Weights of a small image embedding model.
Training: 10600 steps, batches of 384.
Rows from expert 1 of block 2, named by matrix and row number. Rows with one number belong to one neuron. Each number is 500 + 50 x the weight over its row's rms, rounded and kept within 0 to 999. All counts start at 0. Numbers have three digits each. After the name is the row's rms in percent of the matrix's.
# up: expert up (model.blocks.2.mlp.up, 4x96x384), inputs 96-191
# down: expert down (model.blocks.2.mlp.down, 4x384x96, transposed), outputs 96-191
up.22 103:554552549567465473582479481544518526581498504560532524490491479485569546438527565542483529480420564528534478549542604539486555465429433513618509522499453582482401575524504535570520560529426535501456506430514544438550501535434458531455567589418511493433557555499541495513530506502516515545
up.23 099:499511499548522575539468539544556539571427495436508442468467489431566551488475475456604532567454466542395524500456442612486531417481422584611562445554543532360440423456471511454508528484554504488493508507470544416494501573435445402452443533570538584455532504574533437524509511464480508476
up.24 096:583468445464532500485475489587508496569467557534530495557474523563491469455483463503521591502442494459490456521533526472526597457410555452581489435561525537477553451530537543494501555508518443562564446448498495510550480484534498401463537582479589553542524540552546476487536507516456519534
up.25 096:567613487500423472483427577483577475560569536503533457527519516498495488419580433465517545560488502512501526453423484516454573525513435476527524500525521525397550553567537481521407565464498440537474562535552510467517492429530412474532517571548534591507480520510566526577443503486524488527
up.26 104:521580504476545482483590503481456590535462563555562485601533420479549506482335564457445450501527403367480498633510428522503478558498469391501522511501472438590568523514517569597567457501566430504517477499468499510514513534514457573541409500554532547488454621502517514604507617473522503531
up.27 099:482479474453457498542543400514521466606558494486572494454535603471564440460478603496499383468453479503496501533443569510466477514505492529503497605497472515501492500551469512482499456554554497484354552617529453556543431538422512449482492495553523467446569445534498479564425501502388469537
up.28 100:472468469403475518505478387522449419467521500401467547419482523559420543517472395446493422574448549592448535526569559506497510499511422524441513491539521481389459487502513451457525497438511389549497567453516461417477459519498468540433585624469439388533546387459621547504466439409507522514
up.29 099:543451612513531494474517467525499499454513479458518521497413587496486615551616528499481628398516590529457521448510546495527553498514556495534408459473489468557443518472464463475542501435509423529536509549522497490525486508415486451499490534538518490404535436404551464490525501527556524473
up.30 105:531485509484509528515466474627414500517533651455400431428417455533478494575466529543497485484484500508544503604486487502493556548553532420528563443511501468524516508634520539479550526542505504480521504467294465599519439496464545536512463501507570412525488501460498506376553437542451558480
up.31 098:466469521522549579569500546526596488472552454520552388536507439548559513520565533445559458503533618482452538517587472436502511531507527448503549470476383525498462603420479560389496471552482421480583577527445540433544498559538539483485480530500546531482464546416446588475623501496456487449
up.32 105:443544516519442410531532484602473460561500454535485513476513398485524435526526519532475578492539527526489400539475520482522454475469512472427458498533562586451534576418435545581458518495537581541399420511522488505587522431510504448470495396453557476478490502573381527531541480399479494544
up.33 094:493556495557441481477534542435460500492554420496483511536469470494487488485428490480567484560494487513491438516566544532473505480546478542422494443530489417457391405452533543523474481457659436497531441471407569512534619580456545553437502513545513525510460387484476449469471462506542490498
up.34 097:502529422521541524504541515451541493438519500424452431490456460561363531594561436493498468561521535442535615421474552450479568582469431516435474592590477470537459455554558506584492553614439360517469384435482525475523454526518504480570531509423503527573520425434498519455486499474471485478
up.35 096:464444520452530543438536450499517498565612447512506463517386571540418464537516486474396534529483534559504573487467525413468517436450376480502453463435494477471439463443496484487548498488425503483444538519468580493464449460495496488463464498489486482548474452438507451411526468545370458439
up.36 096:527547403490412496517570565451537419420502559517523482516433517433446532514505481527479480495438520558431511543475577494474567487505535500614466438450512527460520419499566479484517550589445528480548491495505558444476453457559488446596458516445436485517548577483492571407561509529525422496
up.37 101:447548445523472570631609484516602518575468481603548514587525568458448499564418543411506432524556516509551400425552471418495479521500488500467529516577505439500466420503554453450465439490617514489498415564492523546519495584483452419495577543530500484577462532524418510537545366551497543436
up.38 099:497512469467539368459459528549572557531530540459496413451440466474507430535536517427594522487548481453502465410525509558526536541521507513432459512514612478495511501450508447553544542481466581538535601477437483516409420447535476475509470515560490547438449564470568556417565516526420481515
up.39 097:584508489618523398529440467554526507502394528455451464594549479545527427430517490487407468612416491499525566559484560509579461522400475559568559498642467486490580491592571503539489539473395476453463538580536566465534540515578444530498493460455535464522395469454504568465513523521485464460
up.40 103:561427503515489562475424405526529506565493600545536603415538517500500448597478487512555537433480613533464525540492457454461554492492501411468478586589613556499535463517474646480467450608452446529467491434464501439539530417504489526484465584493514499491578499537482446556443450522482564534
up.41 104:576497553554531451407619445576560593500423507498485430475512540447474489442434536486482546594492457434598441505498502518484501443494457514548511403527467530447527453491467426497480424481513434502473429561471542513442543491457504437487495481508523561471429451515471494624493554486505512404
up.42 096:466510475505536433498487516560569506562386484528442504492589484514463518478429521463544525498420529423572478439478498468610513576504381506497483452482438531524561421497480519512477435491568534503440514522507591595541529463529558464558523499543566550553395427579592487512452564551502452477
up.43 100:502497436434478461504488469456517470496484524539479519552514469582528533368423508489531544509559518531495480547430481456478499497465468476443549470529496450430485645499434450436450424575447446454517494454526511446498592524521569564603487501530416469509418508513499533435523538488559371524
up.44 099:491586465512458616539495459487554502528528498502504492445471613516456491474447469366423423521496510520521491524425488532429559476525569550530433498578454539497338412511458541543552409531483460508472507503493456494542403468450528537541505484496546546630453468476527481474439455527565455456
up.45 104:527411498458438597456532603473467458514560511538439570526469543443526541616475467554465468428498503495482410455482539504507580441531541459580441561538440461479437460580443486556439414568502499559473517564435462489481446511544503485526482552556510523530440510600516507503501472569550465358
up.46 104:389416533437410502483481511511461585530430490488494444439459504462590567499496525516460531570468447465488536517402446493522487471505507569470506461572535435405552551417500482516431513477476520555524468496501507465568525546478407583477472516549526441449493567570438449529521469576508427517
up.47 103:501589528443570453459548510478558492524497502531513519531532537463446522476395529493477457478451457512555519574467456486526480457411500545577469497511590490474549538456422528545555397583492560512471415541560525540490528438496514506569438505534492536468529456543464523498530509508470563438
up.48 097:620545535444426506532539414578416493574508558500463576511498483510562514472512501540493512428496492468562439573437503455585518574475607463540460521559456513523452522565571500517488522423452488485514441420464368466460440468490538529518528532509526583589553602477596451502502570513548382463
up.49 097:535589558568514441479417462537465490575478466468507529458624527504494486538523444552508477430499506533456474455500529532493429540535549443444574546514423497496474570477458600462510482578562486518506505523500550594460490476410457451425494376490543405475553488504546437516481495469539463548
up.50 100:553517463461401466572536473459487579464572507396508487493492493519472495516443438581467497517527482551563557461544513478475418460511505575498538519533479473542563499471547460465457545583488479599509460497478604494437515550589494539484493464408540526554537393469545445526510514457492464594
up.51 099:472551533434483434567404473602511573485508481436521524505518504508534538476502549491489409499507561554503491566517512437518473457538410437480516451510541510475590452493421543501511575638582579447506553504505595430536527493564528575553491406506492551542414544493486474532451564491497483532
up.52 098:438615494551431611548457436451410476479487502471492454540476513552487509544501432534481507510464479531483548391500532434569497472489464478575486556522519445518514638448571533504400505502501472557562438526501489428516525499446508426565527383528453412526558503498481515470504540451504424445
up.53 110:419461585456509434500484467508547494464463572475553528445526497526458410435514543503578468498568452517499436533544497467572497460446503539650436505465558489442487566581490586472487501481531567410470535418451460423499581523505396505551492538499634505600508409484529511426555451411507509504
up.54 099:463407505397506559523531548465529614501542517543570520492465471536465548421474566388454439515592529442416433481516549536446480423456409472411488571406529514438386517464477579471491494545601471520563552480461488489444479592424485387553489533422534438439496485488511453451532467429505483416
up.55 096:558532402555510602489560539560480531601418434500527552505527485583444512465504470421484541583523531532533453431586480525432519634449493517446378447488533439584453537560527562529497481469472528473495532458455510484473607520386440516527478522557533486534548487582585483566553480577481432499
up.56 096:422513530506467581548540470537510497479414508496509437451611536422549535508566516483446453553511485454456510497520533445488480538525469500387590524548454555467500499509406434497523516421401536413533486476554542430540530432458623472518520490442547486521536471466533507470446464556473551424
up.57 097:440572476477539543461521442605440508516514449498458392491511504498532487500479602483534465417568487438548571475508401534522542598400562474429526415604502512524551446523480553458582481450474532533602504487438518446520475508485550423497510460408502524523520588423510418508582473530501589561
up.58 106:497500442477529541594509406522568471479487468528549423424466431522443446421507542598555471509498427553541440377549373398474601562516511424539521524465543503468542545559525536562415499533447363535567557458452436521441551549426507463540454514486501429517539483559463430553523601430511494534
up.59 101:423427488535546533451539491510464512490552487635542534526466432558558556460568506396585489486433458426458499514451450520532489440542534501545550409430491504553537512546546536454469520518537464583484457517434503453509534459533546488582503581489457536478563446503494497503489482471569535494
up.60 100:407523498482490438405563629569562471500596360484425549497523527492400550474480454492599502523482440451527457433469372456449451390454434490438463531532483472589569475449475372516445540477386441458453440517485443497417507516468492466501506331412462464441565574516514484562551502527468530429
up.61 102:495435421443587448441500555545477541450454502490475499548426445475421483547506347548413568569522551524534435485443470464506464534474438537402408461536522464514563409493488452592421606400565462459462566518500497535459440492495529421482474503559519537572559492525461484451528563486560485462
up.62 100:492516488511587401497377513485571547565461392441540416473530555456521498489453464420505508476578388561548516531509551489439417455484505497507525558491492583559517509542472522427504519537448546495517544546431601488464551518550630495424455484515553522428544515418389530452408527530501467497
up.63 096:469522460513528447517479462508497441647598488482456500458433524518457492473477569476564601449518460581486471496449414448441532527452496519435676534462506433540516501473440476503537600557579576516407551507447576547597527395481474524494483514521511516494448549544542472502541427433537527511
up.64 094:490436458475521459581403478543611446515483447500405496521490479491451434527547549492513562432620454484441461502589518453490524526496494505459518510454525450478531491422510524526426507508575563495508574455500523518468465572471537512532538535529590540454462470516486505535603442519448499421
up.65 103:531412520482538599488458545495455524554408536504539482612469525468488505470469465499533505534470523462440464569516469438417596567538407475460445548442533485486489472536465532526446525553564500488524565449528471559518615467463528448485510536514610414550514437517494461478513486462389509545
up.66 105:520494538424521401490527482475459480451489580388484383501612517535529439529452458479536495568397586518502528528520480469660426509593432510493478468534543446574542455594446588516472452473455458493514553583523579470487497463469411490401448503538464537501436484446509490397495499463533575489
up.67 102:433545499494441498492467545523587565454510550533386439504461485520472438593567456541470487529526492418436510474522502460520537510483499553473489496470480446527520444521549516456375529469507444456504539585595435533472447619478445553526531468547539447544509579452521560600471518518458531543
up.68 096:439463488513533604492469539514451550492433510521457469498460591479518547548446497497517538537477532469455422452494436466526475545586485500548447391498564390528480479500578470486449510540510465604569501461544543459516503522458522484497536464519492413477462598530416608597442623486517578473
up.69 097:503534579508450489559431434377466473515421495357512499545445399522478592541468533541521457581608554520555513513495491460484514470538381511508586556490433529457501469499520540477516563535505506548417533463541461560537458518456541566467443426564444446504449520457478507552549489507471490525
up.70 107:509508620508434392531469452566490522526512581532522464455545568519427487529490556517529432511532425469455443522475491464437528445524508440505467458509552479497514472521538461517541518537475497616537485548502556599481512527386588416514497432562508555544503553517357510495524529453551533560
up.71 100:485499491506515471565503518470439510512502569497480404578563489537520481539438481459451559488518471434562490482505504517500448593544430504495664453488441495525573507561348587430535478532566525545512598498443423479553490539538572599489456537497553481490444460483545508525566499556508455500
up.72 095:484574555537434455447632484526482512476513533472535583505463486500542604434443404518379547559535468505450463473507565411482436417487562518526615583485521375581546501483477390556538494426512424451580496469477437406523498475449551505532557483517558434500461513561453553506531470499523429483
up.73 100:400546550488538415509484429497504518405530480558445478512464484496510545434473473469543558581539571469501498523465525454467579467505536484541436464503559437513512604545505490515474506483519438477410477509507476474527511506478528462501580557528529576526567479466588512512477570447492528464
up.74 105:536530536500524450385583503529544539511513459478511531505480451493499466436454489493438497524560337449462477506561470501611605461470442474468587508515476541491530509427514551512524482499547428502431396465477533541550497466523458567455484476470511458564531506607418540530555510418517492535
up.75 096:485405474541457592512555473525487474610530558471539432433588462513544570501501570476435446494475452545539535522503554526454538666498465643578466513488410504504493507556537516492488443455502500490483486536554423481480445522494455578510484490424508544507546450517474441380509484504571522489
up.76 104:492527515486495500503497461443452492431551585479549537470476480485459445475516516520472551514485480435478470500390466512529603541619595467405538473500533612453481535399579497450520532538410436539542545426520485480532479435489529579441459472503531596504479434443517410510399429551466538508
up.77 101:534568525445461485502483447568474525521553425567448535467419490539527543455618513513540510537507489401577443540474429441508533521598530485539525499512366476451451546396387578512516561564527498466476467502496445528524429398543493529456532474520533522523469514559509573576570459517481479472
up.78 101:480447488550513559539623500535550487570617541396524539481503445503553417502547519551476555550499510557454488526443512588475525506553493523523518498444441518476561595498501477482458634470593542535535462368432580413433428478515376442442513405518588457575544456512474513518464405418501410481
up.79 099:515396572438437456512533579456472454431435454459570464605425483503509516497540484572488505541519495537554479558608448561396539461524443557484539438581424418441450429471441512545596533561435529465507468464509507570511568519557429608566506466532569546503387581432598474499491459553505482519
up.80 101:515461558543551478590539509498544453532485495461477482520484464478576438546429455497504445508523521520540534428542483502513554535538425543507475447566434603573525535679632496408456519540500438437496517567446470520446482456425506536443516509471436549452484614510602504450527470472578500470
up.81 101:536605501518582563549512543551475587505586512488450444525598502503393489562457451495506518515499591555543443477547478450477594427512515536558433476541496535475449571494519589504509428493461564476519548475454450476571569475510532484427482448430486508550459435506548533509509477482408517517
up.82 097:504531425560374567478426458494451417463508542633481449536503499404513565523526434473533475530432449638628484462447471590444467606522451514445511472476518482529483470419558501513423541530534595555457560516549492498452615609445529462498445582507512603476541495594453413564554515480427490534
up.83 104:533458554463543471544492558561418487526490457485511496477515464512501515531527482518526368463535501466470625512494496493398475494489514440492508487475558424418456432445587456550351387514476439481555493502470448547537418468497568517471508529416564441454515497502432421478563481493422504479
up.84 096:491539534544517448502417516541547553446511458483656611495546530475571522373434547500549528484456609514492535460506472449533479545404458487553562560509527541525452470498510528558391503568498497488412547452620567531477481550477434560493479517466552452551522535573536449463448567505461498445
up.85 096:516517551365561510418530461458493524489515460528496449544517501446421590571490480463510475541589457526415529442442458426461524483484495482487486363530452520471522539374481567535579554544458509515506450476476555479545450535533557501498502422505486530507596503505465439538475505451423420469
up.86 104:439500548575543555453483539458401525471447474436482515422431523517478471450459574497454601517452566503562573528488546493450465506511543505443579498458537461456546557526483553519374483470503513553494507564494552590472466598474420502496509477430464495562587548503414532543438497526514470481
up.87 107:518425542515482436470363484480571501537520515469495526475553446492528590536543458564534463438494432496603479533601380505487466473543549542538470509504438588469530555484508509556483486378485446572487491500552495447466411552487578576483543468515549628493490558541500441554494509529564375480
up.88 100:506495493479515428526521494420499512558500455486513570442513588548499568513464527553438544485473507509478469453418503493470525419490550379447450428480482578454543502512561445496398490494461585407518426521505544536560565434470591565457589594559462500539487473528483432421630595518499477487
up.89 100:537462506483486603465551571518527529509508523557509480498409511443536514490448513559473488442488471514505520475512560517470470482409487492608487545484494535595471512546538580586507433473526489512523509400482509453528518436411458487401532552607548478544565520612537430515528532521479389464
down.22 104:456494558549528491423477488520469468535562438447484478476479465581438460465510512450525506456506446453516575569496456511574588564576550475472566490527529514542522497482426521445512538533459542438476505495503596421485523541474510447456474626457556523495522590449497496482471475478602503443
down.23 100:485431446430565525509532472476482513447503527416482584452522447566438534519502451453457602528482538503553567407453512548533429436441507425493386553475540500553508469441450560468603529578452428505530457442509554584534449478451490452431521405481523515492488406580430474542466595462531571459
down.24 101:483541539420455530482469476557560612476477488536534552563560511474484506548489523503484453521478479491483424452419496496393518495476401489468530497407546548435499426448495510520568506624506575559525496441482383534477432497457571459516476487469594456443571492475478552506610491487421685456
down.25 093:505565503422437515544535487538439493531499478457501522415462551525427485507454472541444542541574531563521472465467466495467401467480541414522551426403591503478654501497606475430381380455457509538553538563475608456417474558556454425520570459404534536568550496465504582563553492570443527500
down.26 109:508554534443484499541576499401572610387502554488492513402572472580504582422430495546424587461514460471501450436512531540449597510439578510509573571604484497484470575473529533564438442548506621505484543506492473532575605547503506524582459425515499496535491586504523529555389516506474461506
down.27 102:494537480541504534387527529435467509544593541528627504404459542488547541556492411448490517519572468504496449590578464545487402442503443493481508420399521554398550523520441436546549491485527532534394538488533507440572464499438459458486534488505477533501524497490512544463550520468406511530
down.28 101:538559596487420389461516447488468534446576484540522464568426654523409554559559479498545481452473447520551512451603520497529495414464556532522503543526406504517508492583434566628536470543500494598498498492503547485406390458544479499548485550470430491562510471557528498466480546544546514480
down.29 103:518460546448476495584499493492489461479542522485475599462526493575374544522605526488477450516510432489509435415463439540542493535584434477519504470545417477428593506495542480501588497549448515490491457521444471497593482477541500591481446467478496628479537563583565485552516401566498448551
down.30 096:481515497477413438439508457444521460462441476469458463528592548550467422455480498558494435480465446611564538526461477467482441496540497488546452504469544544511562585465509462426517463492490553547563515456549484473487543467528519520473559448500459546419466474494453474491471417428506548514
down.31 101:557544525543504528485445555437500526522531376524471428513435518447499544482541502467507500452391421569517479471538563523525593527397467397476576444523494497506556397455497504399505519491554551543474570560464519582540572516536415487514592526520521534503448483433465491438542492445578593510
down.32 105:452550467532482529588414476513402521431546558539495523508458517468380460463557560551454503522526450461499502579537503552408543388474536492505465454483466539447504549454545527594527489606467493567455492513555490488484547472561528489562495453526492407529507402553482457459447531541499436540
down.33 099:449478493530492515432547572467467481517498555467492498524462527480485526495508499512530412504515507559651473617498501496501457533549454493514532461517543563441434535501638504504466504437502456488517551512564474601440457468453598483474510592480497453510558488593496550410502486535521466501
down.34 099:518425485633514470546563443483500577585425405433548527534578519484409456524463537510593542544447509563565442551417504487558494517516515561562413451477433550497410484510588552533497476432434540461482489453427497454581472452550471621476482514494448433538486592587503498471466493460393424510
down.35 100:506474489444413580465496570448566527475537551500452497529405536461438530483546496562484586496530594495550512565420504516452497463552513549406507497546549555578524426539546516536482498532469559492429493606476518392481468426486498521494511505498544524444473479559450520533457529467505550551
down.36 099:547466411490370549505472484419494480541461531480475487506465499486549519461502494395472518409501557534450540491487472410439498530510475443569542410515492506529525455486548494514453424547500520506544489562460462468489449396459514491542528549462461424627464479492468458545495519493440585433
down.37 100:439507503515420485488543541560389457457446369463479503564443474447503491507551470483588524497549523418482392416509499486465566551484456509575494418503443478553483469484486478501615664493452555380491482395526447453530541466479485483436471503470599564506596490458544483462441473412475493419
down.38 092:502491464486405506501498548524432512452544514558559443439594506559392396482567561504428564457521554474518616572521534495539541545391534494497452551500589485504515484461569563541587538508564481563562536315461464552625478550526520459541549483493525446564504515461526487547396501556524512384
down.39 101:568584449589524557470528494456417446507490496552546474566401555574447477450474490519516474497509538494433551561486559571524423497475408539486420561499562506499497541511432418494495551514539448468472449442507613556449494464496427442456560357539532521458436528481485508487513412440534529467
down.40 101:501495555450438437498511449420490616548473551493559536455502568572557470486499500500503501427446514538527545483375465512493465508383427496517473465467508509474500543432464527439498494481544483458521569449529572498497458477536515497522589502471492460469598481479484538466500561400586537475
down.41 095:549465482420492470504546566518492464484456468517419522533470507412543519466525500492475490589551520516551491518491491490557447533460536539469503531492493446496566511509499486442430561513517502534495526415550590495551556478503480519538501516503561471434445565543519582469619476473570535518
down.42 098:501549574488427510509515518511582474511472427471609495475442487486541543476429463588546425475532501491555548527435570469522504522570499473554512498446552525524451442402482532511404483496491524604560514449539452535431530545563470512485461512616398544501479499454579586536477440524579479394
down.43 104:477490533527481488535517558466464519507414494573401582521430472467537438475556535524513471513557526472459552484487513512558465575354560409568568534529468496596478548542520530442465503636601585507482514507350474523535586430512525427551335469479529453539460539570480475543513495554565588507
down.44 098:493523491437380541426505493417463454452394427566426418447479537490528525500508352538491527569378459498559592457535517499530379505466501483424429643491524462559520550603415553328575513539486556464521493498407500484557436507528552425567462448484430487510503518337505467573546552453466570434
down.45 106:545498592448575483506533541524496554487432480484501484590531544507551426507433464481477536487460427537556481440501516458449583613470525564560484563514496520418383513463363464522526433507513474533538413477523530523487499464478510512558538493433524592532460562506480513488494561576464539607
down.46 094:535633455516542449530510471449476520464513516441560505508536524527500466527580434463473527453388513494515529504505489567435482512401498472492451560444415469440429479453417560573475508470485517546459424524475518448548447536534477455479461466514548533531496534516379408565515526362414541508
down.47 105:464413490421577488499563442468462484507420503467473504540445403410469515468458489535385471485532533430525545527447419475506508426411531491517518426480445509528485524578409542464514396446437478546500542461507485437460542478489577522445452476448472453511625500478516482459491558510501462431
down.48 099:448481543457511493518557429534518482461543556536527499514486511465542497551560446508440509478458456484605477501518527360568432454412493393545468530585556500630545559554582527498545596489515515494483393495514594537498451509494557485457558417522489460452493431451580442372489616429461459574
down.49 101:406416520521548542484556509511536620542515438630515525434476443514497516491470561482487464494514400531515389506516463519579411419498489472522530499550447546480461514591552619429497446511500477469538478545495460468590635556466485512488475489430450575528430470481610522533509526458500465536
down.50 097:538531354416517504485489416546491497465446549421494550447487571554440474504541461507446397630549519479483443479411478453569436529522461463509586553609492488563565436471495532402487503616424539579533476435400477410454496584494507534416554611545477575487478466469476537527559586488504559486
down.51 102:522492481474506394519505575481374507475483454546400357523589542538454576567508457546545464477542517485438487576438431461480480621539457470455522587533396470475540541461460419542506466464553583491472547435583465536527450552510530546579493538481566409491522519525515491494501572548486478528
down.52 094:523483538505501474548579562451565548573500654449486531485432538521479399512546449528571438482502595569499493442550459559511505481494502533559485486483537556565594424578606473439574500535496430518584469478534541498489498599615488499459471460439477533525394567488459486524526525477500478589
down.53 099:417468421510544477473398525453406425398476421570519449486563569617438498517508580482401409465418565538508514511539507494510590553536585518567535424518522542515433497527473460469511464424487502470433586592575464528508543453546479458557463480425587495535541504509476521437326467449543440519
down.54 100:451511467485486467513472497506523434501609482536522513524559402457483506476571484563452478462437510493478527524547466454482449498564632541557589531559552460544498451529566459631504538577557554637545483536591443510535531544556544436480488525483566436461524465458477513483510547422405554499
down.55 102:525450518467519466578485449395489469482579455467569529445476441460576480402383527518503514550553504546412500420511548476479538572534519379449466502429513386471519498520487475549568575573514511505465517491525582406482453525477469505409592457486574411597483512474491493447506507560548450485
down.56 099:507349484466499586482526528639599450449408419587459591457512483487488549604554491505526405548564527509582504521472618490511537547488546535527474477539518479572502575522638532424450462445439437504452520403411576519560440502598557463479524523501387476544503572468520474479511465520482522505
down.57 101:627522455396509528557507436459557505580515555464642461524453533561496465473501474578486547449502509586492525471531567520516539542430474492541434526515542484450530497435506511469494543506530522496463584486582530491451464455514431514576483524383503402497550510473370455525506505476496507564
down.58 100:474494472416470482492474458493431499535490539464566480572522484411493499451522527440446475488468502495443486452493507540602490514451489478493465534504436524432512546363443519547507416511595478512473506504493482535463473528525441491586436481465368523537628477535428537509428501469466469427
down.59 102:456532589408504524555462496514484474477475491496512551480527531398559470571496481402442548448415413436575497543542514487451484447486492444438452533529435550510562552577506458421522487413567547522505445445558430444559498470552375427543369444605552498515480491471526528492457497485513533458
down.60 102:484553537457484586510428396520489530543479549610443478498573497500543388409555525529549547423458462564590513481543532398537503463478581483495477503456519465470518518514505553485466547399530553409529556546516522469577393519469538482473594449508553477565524446532499541433621571457470507491
down.61 106:424552507458517487490612467519474463435528471492478539543571560454499479537454428457488548516504484515649513445410452530439469539456411566651566549422490459563429537559517446638463409529476440566517450394495443565550505566509599490466536553408522498537521510522533541548518450564536585482
down.62 102:493449447609544536450473455553473540530472506461543454533570581441460432434484515498599470501514543539491451511542453622429506471382563608512446514464473610455515442493458535461485517448454385570512507472474515503489456514648516473486519448495412471521491522572528430539487588565540620564
down.63 098:458506476478469571455485458478585535526450613529565458619478502552557395497517543456574440579508549441477408548528485466498492409466537571500534516475446518416549459409537455507451506445479524433535483423547520425426519465499507467464546433453517489594483434522511459469457525509569566538
down.64 093:449524445426546455506490430441485518526487531477395578431588512465509561460502441497455492489443493551525441473493387478427464496525424568555463440490584521488519484467408473515569497553597546499508488487526508584474566442452431442559621593491548572414516467549414404457625450404475494559
down.65 098:466386526483479483479457488555499536572544389544424471462462564514602464481517479354516427477544511460501439513629549499500607605488510474503513473515415493540442529535517498542611520526537642553544552452501560595485519508502458463430498453496513408552474499588495514516492471533478481546
down.66 103:451416484564429530464453527554485492445503454473518592551602382527542470477439429553389521551505544558412584480478531588515610496532456442515439452575575483453529463410466490547465525479605487492514504486527477573521479446467427519514539565395431515465442462449557463458507494595510510399
down.67 098:369556543397487494602474567497489455451453494441464437543555471573519531486393466434529507517532458458538548496559461442463506542509431437499573443489512454489410551544393476389468557493484397515483544463479429457523443641548476549560491495445586525511446476492515596549489525571508608591
down.68 095:589466478507527547455380565486450570495444598531514565568484552564542542514519465466549491568500510628585524497497588470520472536445461497557472442628487541430497546523564475587495536464466580461482550470433478485465592479573625499509434485509499484537448381538519463466451510564487481443
down.69 101:566497442498453418559507545475562436426468366517568551478502565494447462437505475464504522504426502471466490512478526438459545485495554486564473530556494441548471455446480479562585568410485476461435420464455529460511544487508607590559422602468529439520500568547541593540495545554466509478
down.70 104:449500440639549518517464503532483518504481455494452507489450392514485396542523439457451372473575445424489601489371435489551514401548516372459513581453506502502498539509505497612534486549481508425506571507576568495523502631478531543513443534414436522487525441527398514563438527492586470509
down.71 105:519535497556476521496438559488502477426443506441484452449458494449525473467420486521423389534490492496518483498499517494444523459422425532464530562502449442553441528512446520577525533540412465453540477469597520483418503442557368487514576515612545449542532489394462537531578556528530508446
down.72 098:537384417484566502542477471462507478439432397565510544552427462535566470508484426402470493477561502578482500596529466529543535560495418463521551465522447524444437413515592521516500484525487566538457456535493524532567479414482498522576470538424481508403607491453468547500531463512447449414
down.73 099:492540479514421581591508449505449473462521581476499538442486492456515438565505451570491458454554485524592392556482481520554511558533548524583513553489466485386603567539514460470593648512585377459459512392528501480450514496566458509493503489538554437520458440529536453480457454574493523602
down.74 095:509480519483499507524432460418548524325512464506449545431533548529424511495405468599488482554513524487559375486485588513543500475450451522449496430436477552491431462415583502523497502520525594467462492559460613482459464602523470555486607461452558569463442546560447424622423469459523570505
down.75 101:437406530504566511494528528528590486503503511464569436489534512472485520554545534475500562404498507391438486424491499512468428539471511507597463556608561505496462488564524503493547564515557580489464470541556551456521508595442456489419505460430500437454433542547504380556485500491460407461
down.76 100:448582483436558495496495441447472590508423513519383483485569567480508500414534458518469540438467432554488462480420511494451474548575582530602370451407506419473533522493534514423466467444449450524526564483475505453405528475500515443454451588510504516531507470545483398518514515445569488559
down.77 100:525516517427577537502534483469494477390492585520419585523550556450570573490526439479507519480444570436496481497417435501540567451533582476521546524459468571420477553492516434514436471548527432528484411487601495546522450492480528512535540500442465541485561425550478503420452484487476448496
down.78 098:543462469433447486494430528463531484547547503488494493466470485543538422464589497437508417483591559449456378563510463511535545465386409462517450443496529427519469539577468475545454495448446545464525536538420523570543368458547485591496555490484483526500532480525525491483519474429448496511
down.79 097:478427532570598427428463520531509541497472543526466507541565432480434490512475491546479583523481462423521446518541495513450439449373452429509582541583520469448477445422518455519475615448357455462524409611504536501491523513447459427474556517586486444547506443552425587495439558398469514580
down.80 102:528511552519480541597533536499430464477642480509426458446493500512405471497419426441463432562535503471534603471473550515522496546540503509442419409542572578503519436534392532503543449466502532464494488447495505476500537473515539479554513435514513492374474558410535563532518522445474442531
down.81 096:455473437489487413545567437544567504577540533480428480481461578482468484443533588460494530440498585516508536429492541531381523512430550453538663517444532500441478516544527565519456450472567521406539536545394621607519619501490495503510475414405433484502452478408490453567438468516446543555
down.82 104:530478472571431529452522388505530554458481487537465525466431535473585493476468411550417537528573573440487516441549472421523486478555485545511461580438456505490554458447597544592499492491427530582593520554467441496535484403499548510559514565496557536571480536495497495470593474487426516480
down.83 104:527466500492549550520438519563449466611496507473544395501497523470507480509416478550499446520462662466551494575486432516457600538516505446482512442464560596513389437452542560572530601533517431504435530464432422436438548554519529523502438511533509547501478522464502590584487476565423481556
down.84 093:544506453516467478502513433544556502520338502472516420538543469532484503533512446503505493514579606461434435445485501488546483470499497510522518494492462528496553426553480420464478480501551495481539492471444444491483456566491496438471544541523549476428515523531509515631432435525472431591
down.85 099:501501427507511505547590461484564430469497495486388548506516555520532404500515615478547422565563533514480601557533420510529481500460515548481562541425508488545561557440547482522481445569449442506574496551408522523424589467492521513458501521398604522451518484569488444589422461517496602582
down.86 103:506483560563447511500522497459505512488595498521533530486534434488423503423506461525406557446456496562540539459459434410525464602517359544458570497457460499551519457417551500557441523544466476592527501578541442525495577596517602504496404447492497580481441467471516535457442487534501465498
down.87 108:522532460567538481510599448443472572531467487467537370452620532631493456616506479354556366551569501475500403487518465394498492586436526461551437562484476521553480493476554527414510446509569490536528501491438520566463487525575511535438509461551470508476545516444470396446513469509471572495
down.88 100:550543401548456442602488474454449432527438441508536530517496445535493420549454542525537522509457441491487592617485461622521412531491544461463491432469487495480473488426548580428481645557541584519530566426546432551574510470461571557437439521557538455478501452452481489527567561510552403467
down.89 101:596454497446534563514510483563517478533400539564492578579388398472503524482498525507510498429478531515506507469487560458449559441413549495490513471614496478555503493504473524522472524569547437521421463587567494529442436542527444523525472451435510433477487489398435489483555517441501373466